From a checkpoint of a small image VAE: 6.32M parameters, 15400 steps.
Rows from block 6 of the encoder of a small image VAE, named by matrix and row number. Rows with one number belong to one neuron. Each number is 128 + 24 x the weight over its row's rms, rounded and kept within 0 to 255. All counts start at 0. Numbers have three digits each. After the name is the row's rms in percent of the matrix's.
After each neuron's rows are labels from the 100 images, of 14848, where the neuron reaches its highest value: "patch colour" is the nearest of a few named colours to the mean colour under the peak; "peak at" is the part of the image that holds the peak. Only what is clearly more common there than usual is listed. The data: regions of photos with short descriptions (Visual Genome). In brackets: how many of the 100.
# fc1: MLP up (encoder.blocks.6.mlp.fc1.weight, 768x192), inputs 0-63
# fc2: MLP down (encoder.blocks.6.mlp.fc2.weight, 192x768, transposed), outputs 0-63

fc1.420 086:134166141147123137122178108155106165132135121130133144166154148113138141112166127136130112082154151109127125146117126147129136113137181134127118183102145135132116140136145097177128105151110120
fc2.420 077:139145133113123128142176066114104152136137136111111129112117129128140150094179133089124116153139159079120096118146136110129131126131136109134131148118110098118138131145151114122135129139098112
patch colour: pink (42)
peak at: top left (35)

fc1.454 294:101153113093096145095109135089114146130094109100127135107121122147127136100133170157094130181134160121152134130077183119150153118120119165143095137147120111093123132134155094136100140156115116
fc2.454 422:122200127027112151140134129114095141152063068107150132180109116116116100129135126122164138145123156108131135134102145150092115113122111133126109092152089130106109130143130128149110145135077152
patch colour: white (80)
peak at: top left (66)

fc1.57 081:108152107149100141056111153146103113142113121131081153083153159155122165124146142107149136121132144142115155126113125129112100097108100108167118110119126173127128144124122085117130151095103126
fc2.57 074:088091106109139130119100156138109120149118149083141169144136065136087109123119117152134141120158162136063085190133136160128168113146140156104140160110108102149120081115155114108090110129121119
patch colour: white (52); pink (33)
peak at: top left (64)

fc1.391 095:099167160113118132085162093099079180128086093117102176147114123167124127138110119139093142102114112111145168134103165160135142137148099075132132110151150129136155143129109143070159122142114105
fc2.391 100:147209131078120098113126114134130118119117045135154184171113114103120124143162117111130121131128133154116105127157141176099090153125135060094146139154131156130164093110137136128132078129166137
patch colour: grey (60)
peak at: top left (40)

fc1.375 336:143145124114130119120103153113158159126143105088132142105158155131145131088113138150119091102145067161160134129130124131130138074091116145112117149130147123140087141133124070125112169149147104
fc2.375 411:111209105066135135134166097145167142144107046140140172112144121121104141103150129134122144125127117122164133147117134155140123144107126117098122168177122119117136113108169114131121081137128078
patch colour: pink (39)
peak at: top left (40)

fc1.419 084:144178133068122129121139119144144105101131118128146153131128110150126159136111118109142126130120114149150124147104144143138102139099116137162126148151135110112126185109116133133077152177112133
fc2.419 081:094112145124124110123127135145110124114120156134116150131127121152111118145131083101141157127151160113113119115126114108101100167141150133094173098164118114126132100133148204111122137113135139
patch colour: grey (86)
peak at: top left (37)