config.yaml
model: "image VAE"
downsampling_factor: 4
decoder_activation: "silu"
decoder_upsampling: "pixel_shuffle"
beta1: 0.85
beta2: 0.999
lr_schedule: "wsd_sqrt"
warmup_steps: 3080
weight_decay: 0.08
Rows from block 0 of the decoder of a small image VAE, named by matrix and row number. Rows with one number belong to one channel. Each number is 128 + 32 x the weight over its row's rms, rounded and kept within 0 to 255. All counts start at 0. Numbers have three digits each.
Before each channel's rows are labels from the 100 images, of 14848, where the channel reaches its highest value: "colour at peak" is the nearest of a few named colours to the mean colour under the peak. Only what is clearly more common there than usual is listed. The data: regions of photos with short descriptions (Visual Genome).
# convs0: first 3x3 conv (decoder.mid.0.convs.0.weight, 96x96x3x3, each kernel summed), inputs 0-47
# convs1: second 3x3 conv (decoder.mid.0.convs.1.weight, 96x96x3x3, transposed, each kernel summed), outputs 0-47

colour at peak: white; pink
convs0.29:099132097115148125085208140144111125148133142088114112168146103082113143072120128119172134135101176079086155088085166093104125129121174125069166
convs1.29:107047187137132119146115156136175134184102185200079083144144118184107131222151163140115141096164095130155142144121116088134128091120140119153091

colour at peak: black
convs0.74:110097195104130111151123181108106154077103093193154135044187065108117165153121128134115143119097144137148111116123084102167142108104089113135114
convs1.74:131096099081166124189097120134138125061119104134156152198142119112118129158162181122152130148175111128145133108200119130141089130125035098143059

colour at peak: grey
convs0.42:125136111147146163092141168055089152136106126100101169120084116108123090149120145142169164150162100192118095206110104132116148164089175069146051
convs1.42:112146133144144168146112124160142132120140129168123170110156145133129112121127144137105133101116140130093119110203132136119113102111027110129154

colour at peak: grey
convs0.68:145111151100113118167137104110174086137162148160172111119104137134147083060109105117096116093143109125161154165147138153159086100110138122147113
convs1.68:159119128114122098136133142189060121138105158122090128132148179173125185225125141114156126129153134129143151106133108114072139123122150103172146

colour at peak: blue
convs0.64:113137142120124140137128104139163116109172156114131108112134106143106091109101141135088114161155103133170077109197181129042134130118164089108198
convs1.64:154190077112137140149070110128111134143116169137162087122158142142115082139095147136125122102103224130160104127144153172171144122118114124143185

colour at peak: red
convs0.77:107162139100132114111118081134143163086077136101110111156126140130145159117126101091083120083106136199085137111089089118079105154127091123135073
convs1.77:127142155168127152121133187061117125149179130150137157086149125140217045110148124101117128178146097126136173107169153111128164100152093139122169

colour at peak: black
convs0.88:150176100148152084099109050135112118108125090092130135110087120150150105119120171149168118171123122107100070118159151137071215128110139080129114
convs1.88:123157103156132154135081127119108126137099066132146120137135196104110108148173107108087118128141226121077128098156161167172121133167083134108205

colour at peak: grey
convs0.12:172131138143130117140095094136166118123112075142132128119157091075124117209065160139168123094082139133104101119171089105192151044122135120162106
convs1.12:142167125143144133135145157150097129117138100127146135143123144162104142084179113114109116169167125122094130131184160135117102179141000141172135

colour at peak: blue
convs0.73:098117140137136099188072120183112157106111103098183077121180120133169093135175114104121123110139134127109108072130103063199077137121086128151098
convs1.73:136137141174138129132113124085165135104123180126103095111085094155142157116113219125112118120128118127102168190161114168033128131143078138101195

colour at peak: red
convs0.28:052138139107137135100070141166130128113071083188170110171109086145134166147129128123113087105105173164138096150108103172152162111086091137164129
convs1.28:128125059136157130139019137066172130076101133095177113094150094137159017103135105127139135156092203120158165149163143131166143093113134166131149

colour at peak: cyan; green
convs0.31:179109103137104097120083130088097178082069053114092086127123142132120104143130110116124169113083126153087112165095080095142105140134132112206129
convs1.31:135121143139147163149151168146141128126151123124102122119172125124109097130141147122140130133145128121116134124206159126119135127127002124146100

colour at peak: pink
convs0.8:124091140116125108112123126149138119181115129141018191160123114109131107098115095162150137114109123041159145105117093115173105101125102133129123
convs1.8:106086102112144107154110086148136122108085145137096100118137120126096187116192157135128130130125167125180147088146125119128107135112225143154118

colour at peak: blue
convs0.61:098200160124083102162071190115105180107077101106025139114096089165135112131098105168160152147121161129100148175099152123075101125154152151102151
convs1.61:097104134150138175150140155123149133133145130144118148121186157141102119115157120133127128143132126130142174158182186132144168110133030140107145

colour at peak: grey
convs0.55:142114189115080147164141083151170120174163103112121122117120146132120144109134112090125076105074130106122102061159161095136101045153118159124186
convs1.55:154166115113151095120142141140120131144135188138118094152121103131091138117153138105137113158184155128104166212113142126107149171170168170129155

colour at peak: red
convs0.19:171147090128093136062144119110178135111126202153170028164143133129115156160082112148130124176139126139127145147138144079114081130112071155142063
convs1.19:152137151109124125206020070148187135131102128112136125136109106163165110121218128133108125113105106132141161152131113133082140112129126120142062

colour at peak: white
convs0.49:159116139138149121114155183101177110138105103179172168150182072078086125145087144159152123172050121133162178169108133078119092114113119138162109
convs1.49:137117069089183125132084131132167128092097142159097136118183129147121151123151134128185135095203160124182129112155089101174136086092077098158096

colour at peak: grey
convs0.24:106151076187167161103142134167088162181118062067107114180141153140097108200130165165133137126117131137087149054119091161108144084169127142139090
convs1.24:131121167139142138115147113109187134129161135164128132138080090141105129087169109138082118131116135125099099144124156131164115166164024175104116

colour at peak: pink
convs0.94:083117192142150180069196125148119098150101098124142135176096147156086111104104112164070101149187131117164144046154140173096130061122087147151143
convs1.94:137126072152137125122115105142149130128115129147146109133129123114103160112139121150115133096074161129171101102090090156156117149115224181139174

colour at peak: grey
convs0.51:138094061102120164133151134136157101130143180156193116101096112119115140137129134188123113112156030112164095083160163159138106125141104150098131
convs1.51:092120092120137121163133095138161126152097114129139114114040133133112162134170123136125139100164203136143104126086126137144118128133245136112114

colour at peak: grey
convs0.69:109141096153125122102105143017095131176094137147142117116124144090097112175206110143073138181107145116075109148108097123163140115105093122116095
convs1.69:106188129152152132181117105187170128102145105160119170124135177178121142068037118105155134081172139121137147121166136103059111102097104137150166