{
  "model": "image VAE",
  "dataset": "regions of photos with short descriptions (Visual Genome)",
  "train_examples": 101725,
  "image_size": 32,
  "crop_scale_min": 0.5,
  "horizontal_flip": false,
  "bottleneck": "kl",
  "downsampling_factor": 4,
  "encoder_arch": "vit",
  "encoder_norm": "layernorm",
  "encoder_norm_position": "pre",
  "encoder_activation": "relu",
  "encoder_mlp_ratio": 4,
  "encoder_head_dim": 32,
  "encoder_fused_qkv": false,
  "encoder_bias": "none",
  "encoder_qk_norm": false,
  "encoder_parallel_block": false,
  "encoder_inner_norm": false,
  "encoder_patch_size": [4, 4],
  "encoder_conv_stem": true,
  "encoder_layers": 12,
  "encoder_width": 192,
  "encoder_positions": "sincos",
  "loss": "l1",
  "latent_channels": 8,
  "decoder_norm": "batchnorm",
  "decoder_activation": "silu",
  "decoder_widths": [48, 48, 96],
  "decoder_blocks_per_level": 2,
  "decoder_block": "basic",
  "decoder_dropout": 0.1,
  "decoder_attention": true,
  "decoder_upsampling": "pixel_shuffle",
  "kl_weight": 0.001,
  "init": "lecun_normal",
  "residual_init": "none",
  "optimizer": "adamw",
  "lr": 0.0019,
  "beta1": 0.85,
  "beta2": 0.999,
  "eps": 1e-08,
  "grad_clip": 3.0,
  "steps": 15400,
  "batch_size": 256,
  "epochs": 38.8,
  "lr_schedule": "wsd_sqrt",
  "decay_fraction": 0.4,
  "final_lr_fraction": 0.01,
  "warmup_steps": 3080,
  "weight_decay": 0.08
}
Rows from block 7 of the encoder of a small image VAE, named by matrix and row number. Rows with one number belong to one neuron. Each number is 128 + 32 x the weight over its row's rms, rounded and kept within 0 to 255. All counts start at 0. Numbers have three digits each. After the name is the row's rms in percent of the matrix's.
After each neuron's rows are labels from the 100 images, of 14848, where the neuron reaches its highest value: "patch colour" is the nearest of a few named colours to the mean colour under the peak. Only what is clearly more common there than usual is listed. The data: regions of photos with short descriptions (Visual Genome).
# fc1: MLP up (encoder.blocks.7.mlp.fc1.weight, 768x192), inputs 96-191
# fc2: MLP down (encoder.blocks.7.mlp.fc2.weight, 192x768, transposed), outputs 96-191

fc1.430 087:108106107094165132132119076153136080138131155104171150120113160090147136197134133136104183151141176138078150124087134146133089145154083121059104085133101122081119086124112154171099099120096091178130122084158178141092093123134105086095165083067085107125106094106088193197088157105120108126
fc2.430 080:116129156115110141136161146161127101117144137164168153136090103117122161179117171134098117133120115160134087133140123112197140146081051125140158140212140085100160145125140129149134134135139151089143142135094133106078141102173157095122068076131124085159072167131168113102216134059138193116
patch colour: grey

fc1.588 088:088095129084082171135134103130131063145144128110129115094173144154146150136109103115142069101145107136117143085087132141121140154099130142175123092161078175134098108135097140102067083123131158163166150131067131059067177160077123111144147089180131162132135121125158188143141141136109112152
fc2.588 071:133147128091089103150129124159130132101179096130132123133146140130199128115136073072136166085112149136119078117121121131137175087138128127119113137110157140163031117149145129095242126151064138164146094123122129123069064146112122114121137120135169087082121132168100152137158136094139090163
patch colour: black

fc1.732 105:137144150126109109187106102075064058086138133120139110165149104146182077063143161110144137152166107144074124124078102085131122105099112109125077146167154103179181124129135123128158168153139095124142102128101125082120151113067140134118144120188109200080119122122155151114147133099132145124
fc2.732 081:202115078113137089171130151137168130132138132116050118121124097111113090152143151163108119109148027103101099142133127069116149075119112125131064141140152119116152082081108100107102152105113154106109138133091126137155123125109146128122138132090107130084091136153196168118168156137108083181
patch colour: grey

fc1.474 085:079165036148177145158135168143123168140101135100134096174150212187113145149108193167098155154079192154123124139111125110101123151173146106121100176159186139107163173110080144125136187139127117161147114192107097148141063127124094172139118156110161115154136119123156117148123161152112102117
fc2.474 076:115174109088168186126140118128109092135160127120134157081137105138154174133118116140181181130174045132042063061142120127127129144133136081168156140153139155099050104109129145126151114104108067173139082139125150113166113071059135114162194122095130105130081151104112180128125148124069144162
patch colour: brown

fc1.637 080:119138152117100137110105161114164144126169090188060144094061155108086175131164114089165090108081151104148137138137138135103130111206083082065098126108147133123115088170168107122099121163143151168191080150137145100128115093108168109134117122151118104123075194178173113098098099170179156142
fc2.637 066:092143121121115056116102144136102174128202112136120071168129160173170128157152129130109064077109152182116168154118183186085150135210130124121158098172106146161112098057133138131144155097098133158121108109132107148091143139141139119120141106082145086140115113161140137086152141171201097138
patch colour: grey

fc1.373 080:099100083164132096140113147114083131146150132096113170104139124196110228109141153119106148085169126080106110140108185112109115137140128126104115150127169076085052117117131094125105158184175128119150118134102148123135158167160144130175136161190072122074111102110155180127161081115072090102
fc2.373 074:139210108152081112127133159079143109132135150151221110157146103134111119149136192105111158203072058163102085134129107097183168142114073144058144172118157100121159136141115138125149112112122080133066092133084062086152091108152127140144200103100151150150080125122128148121191073112134130122
patch colour: black

fc1.180 150:146120114139189109149163099142113137213208097069160167139146102086095170107133143119120136056118083189115111143090177075120149170137044140145135096155163155103046073096119161093110150133125074099130081100115129120116100116131161176155168091158126120121098152178166138150095144106098116172
fc2.180 186:103115126114064191128104100144120161161102141110109141180097140076161162083099184087146092191151124144121099129107183086112105087116120120108109095104155181146200084161143155113085150110137132110097060154093126149113114115100140084116160177161141124131078128157179128112072139142166104078
patch colour: white

fc1.41 106:192171068078108163160126162122141135082159122117144140135084133147080120123162116149188108109102079072120129162104178156128188130095172122115156103164099162063138169142114161149160101135096101091174147125163137104155105107145047144153168094125135108162164183116116159087138087106162100159
fc2.41 120:087126178132130119099132128080181128090118177086124113113109195147136109208111116151129076139226132125160138157080123111115024074168138114138131147144141139078103157162090105144162091100081127143141150171069139149156109144089140142100100130153084137131156128126077141114100119124150146141
patch colour: pink

fc1.184 084:171087125137161143146116118170128148131150096115126121139087063121127122097136161099137173111156156145104097177116083154145105115098059111110163141122220130095077106103114157118117144083139140083076145140139076081130094138118053104218158124142106094119129123135118153104127118145114174126
fc2.184 069:162151163133206117143145096111121144113159138169104081168153112152081127144105126084121184104111120128117155178067078116163167156118131111096123115133173219137116080113122087146102101087152061120097150129111132147103103060181129033108127158116147117135085176139160147127104129064105166188
patch colour: brown

fc1.320 081:156119169172107121116111078146153121138144102139125148132128145076118159144205111139092113149106142109079192150153084112084117125130096101054132087187140122109120176085072114138094129185131129154119080140094123105164110122156106159131209087150105168088118117167152137143189166173112101148
fc2.320 077:153106111148162147083123096110095118158120132192140149092120081081160137102209110071148137139176148123120181144165148094066127071158117156085133151117113112127128152168115134073149090110093117159077147101130183108165092115177159125135107164144108104059159136128100132142122091102091110169
patch colour: grey

fc1.452 127:150121141066139100184176101152127130141137086162085096120084090170135157159149199100166181151146152192099166150106154196076123185121164109108070090111194092093100167106086195096140111118171166100148144140153125080121102103090133072111158100103135122123129128172105203132128195095138126091
fc2.452 142:131074149102140124119129108169195137142095100190163075083131120160118136169156151092182136148123174137165180154118129159134137140175147167164121173143189088140107156171096149169134093138113158144146146115123125101122124108104139123095133143097134063118135087145114174123046103161138181187
patch colour: black

fc1.231 085:178133131122138135106181120127050172163152157152135064160129113142112141091161103202101151085099126178123105135141057097136147113129132147127151167134082132151141050112063153105110180079178142185166155137149104137119120153138136163117118121108094098143126096118108169165127109138110110167
fc2.231 071:074178129118099074144132109141155133149102127150130143096089107139109157143145074179118162112128120072057179154119076135139142174178189153113081203134174169097148131175127102120114106158108056149168125134107099131119157136205152115092156132097152107121136153167089145151048113120148106135
patch colour: pink

fc1.499 148:150146105093171076120124086167115126218161101141107201178140136097102161109120123130089106086115110170110132139071140079106122147141108094142105156153151159126125059081152141068138114091193124085051133104100154088130126147087086155118152062146168130112067133132143166132166150139074106189
fc2.499 201:159173138086090149144132122177106141136194078114158121170159115139114154113144162075094123151149099186077075147085129124143150100110112087109081184132169135111156138076134143098090141055125085087106113129120128149185118106099103096124145133154180154076093129154168155121169142138119104087
patch colour: white

fc1.685 140:169136123091143103109170123118117121120170124131174136122211109121129156218125114186121135076090083167136140168105190166144113135167122125173137147183173142112121103173110134128159112143165119121117136079105083120154126070072106175146146079154142082070123105103103130085129125097094125088
fc2.685 158:160167131100143131106155125135156123139210101155172143114178120120099144161142121129121128111127098160100136145064105114143142106181112167132145168123212150131093106037092126170151108098172094131111118104076110058146122130101105163145124114146134097116110121136131168109178085116095127246
patch colour: pink

fc1.160 079:110180177121126112081153121152128134106117147154117186159092128145099145088119117130124209113150130128082191108122175188147111149150141176090147178141141121079167164101140169104165148091112095191105064141098102107160120163160086167061137083140127090166105118113134125081144185178132146088
fc2.160 074:136089143156107091137190134151150100158152155196177159098091158067170128165134140091153120153190093177136163158146140101145160144156100076147211126120119100101136165177092148115113069139117099119131047129122155201064128121078112107121122122072184095103144142153125130097177094115112134165
patch colour: grey

fc1.3 235:090129121104185055145160115116104105127085132189120148135112062157136127124217118134147194088138120126127126065098119173084148184156128175091096107154121082108052150126160082159129112131144130151131158098118140116116086086155140168144183058076100109134158138129085145147129169102114149147
fc2.3 354:179115069109112137160066167062140137124183141101086133132156143139109125125122123133126094140157097131138219109153097112107158104134117098160171055129098139106142119105112140117166144183105130099121103146115125093108129147114165124117091141136135168134116107097134120154117116074122086181
patch colour: orange; red

fc1.398 095:131134194099141082091158129101163191156127174119134168139178085136105175117169178045149148122148129147111155080161064158054084137167125115148127168163151115119104150114140119086149124143172124133106134089098157102072119113103178109166164098083098099090147058099036145137119126157115185164
fc2.398 076:047154146120131141084169111153162125172111135100093136138156155088073142251159096204133117081138159114155151172060086110110070113157112136139139193141114125118114131145128167094148144153117132071137134053156149119135113147077103128137167152128132168164111179126078138100124134096142102081
patch colour: brown

fc1.447 101:113104127128133160154125095092162082131131104151142139101119171211081103160177131086079167130127146150129095130078066185096104146115141124105096109165144087151092089088117074181116121107172118117098156148107154142115132081129116087154153115130110097137160129118075197124164117107091112157
fc2.447 068:097126142175162121071109090136133133142147134120099145101137136140145134099146202131065147140115130138202089161145183225166126155115115159159135166110141112095072082154161154157142099093176097156116141103136122059136163138085119088107116105142114147140117160107129161070140078118139119130
patch colour: black

fc1.326 081:166164183117107175143167117172155123147149108163127096167141198163115142142092163112137122120091150108141155146123076097205125167128109154121127169113111204101119164075123163166159134143160185152175146121147124151167159096087140162104158090163106095114092165176114142131091082103071127117
fc2.326 072:172118093156125131100092096117195097093102127135053135112139130107197150085149084179167134113113119135153211141076097173104131158170119102123125068084106139192096130112124136133133140155155164164083159185102107143102149146184154137109189154113191126108071173102162098168091144142140188118
patch colour: grey

fc1.483 096:083155139138078072104104099125108098160096146169144188135113116177181115200121125140160111126101185175102143159090184179135099144133112113118134133167152119162115106155141085157157156099176132054119147135080155179129148122152166102093165083121128088126169159077103073111162102129128153112
fc2.483 083:137125124128125114112163086098164115171138098144122139122103162180146148182091142106209126147169099121155207142057123127107145164120126104104131084094144119112059144141133190117149138166137144109116104135106126144128118142148081161099109116154057117101146115150160196144136090118172067138
patch colour: brown

fc1.242 096:070112098064132100113162091136139164173164094148131118125109107147143142162167164124173121127150147112130127197102167114093125162142131147106195168193156116143129120120065164112126150073157095068110150098131107121168148117068088110172162095120178086079138119055161169150160130078120150128
fc2.242 091:097101168099160123085165074110160138156136136125162173158085145122139132211115119175148106144103208124168132147092158132074095157112084136077083168168148114131121143165021146127145152152140141064145139171127116156113099096140169112095212140112142123146074151149115139115143179125097127146
patch colour: brown

fc1.224 080:094142125108100117163127120139146201165103152146163149078101171085086108139145163111130130125144118145206106158116117157148083135112078156152131099108135119160137144125119101124108092144105152122114195151069129139169121102098160153151087176120116125124103148154093177101096112098089124159
fc2.224 066:112118150159088115103145156114186130161132138110149145094133126148102193141144178148126132151123160134084156108150106115130154085102092136121181119073178170117038137127120159139146126082191108082156131143127133121085160101112153116155153082193144133136100157090166122151099139055076177175
patch colour: brown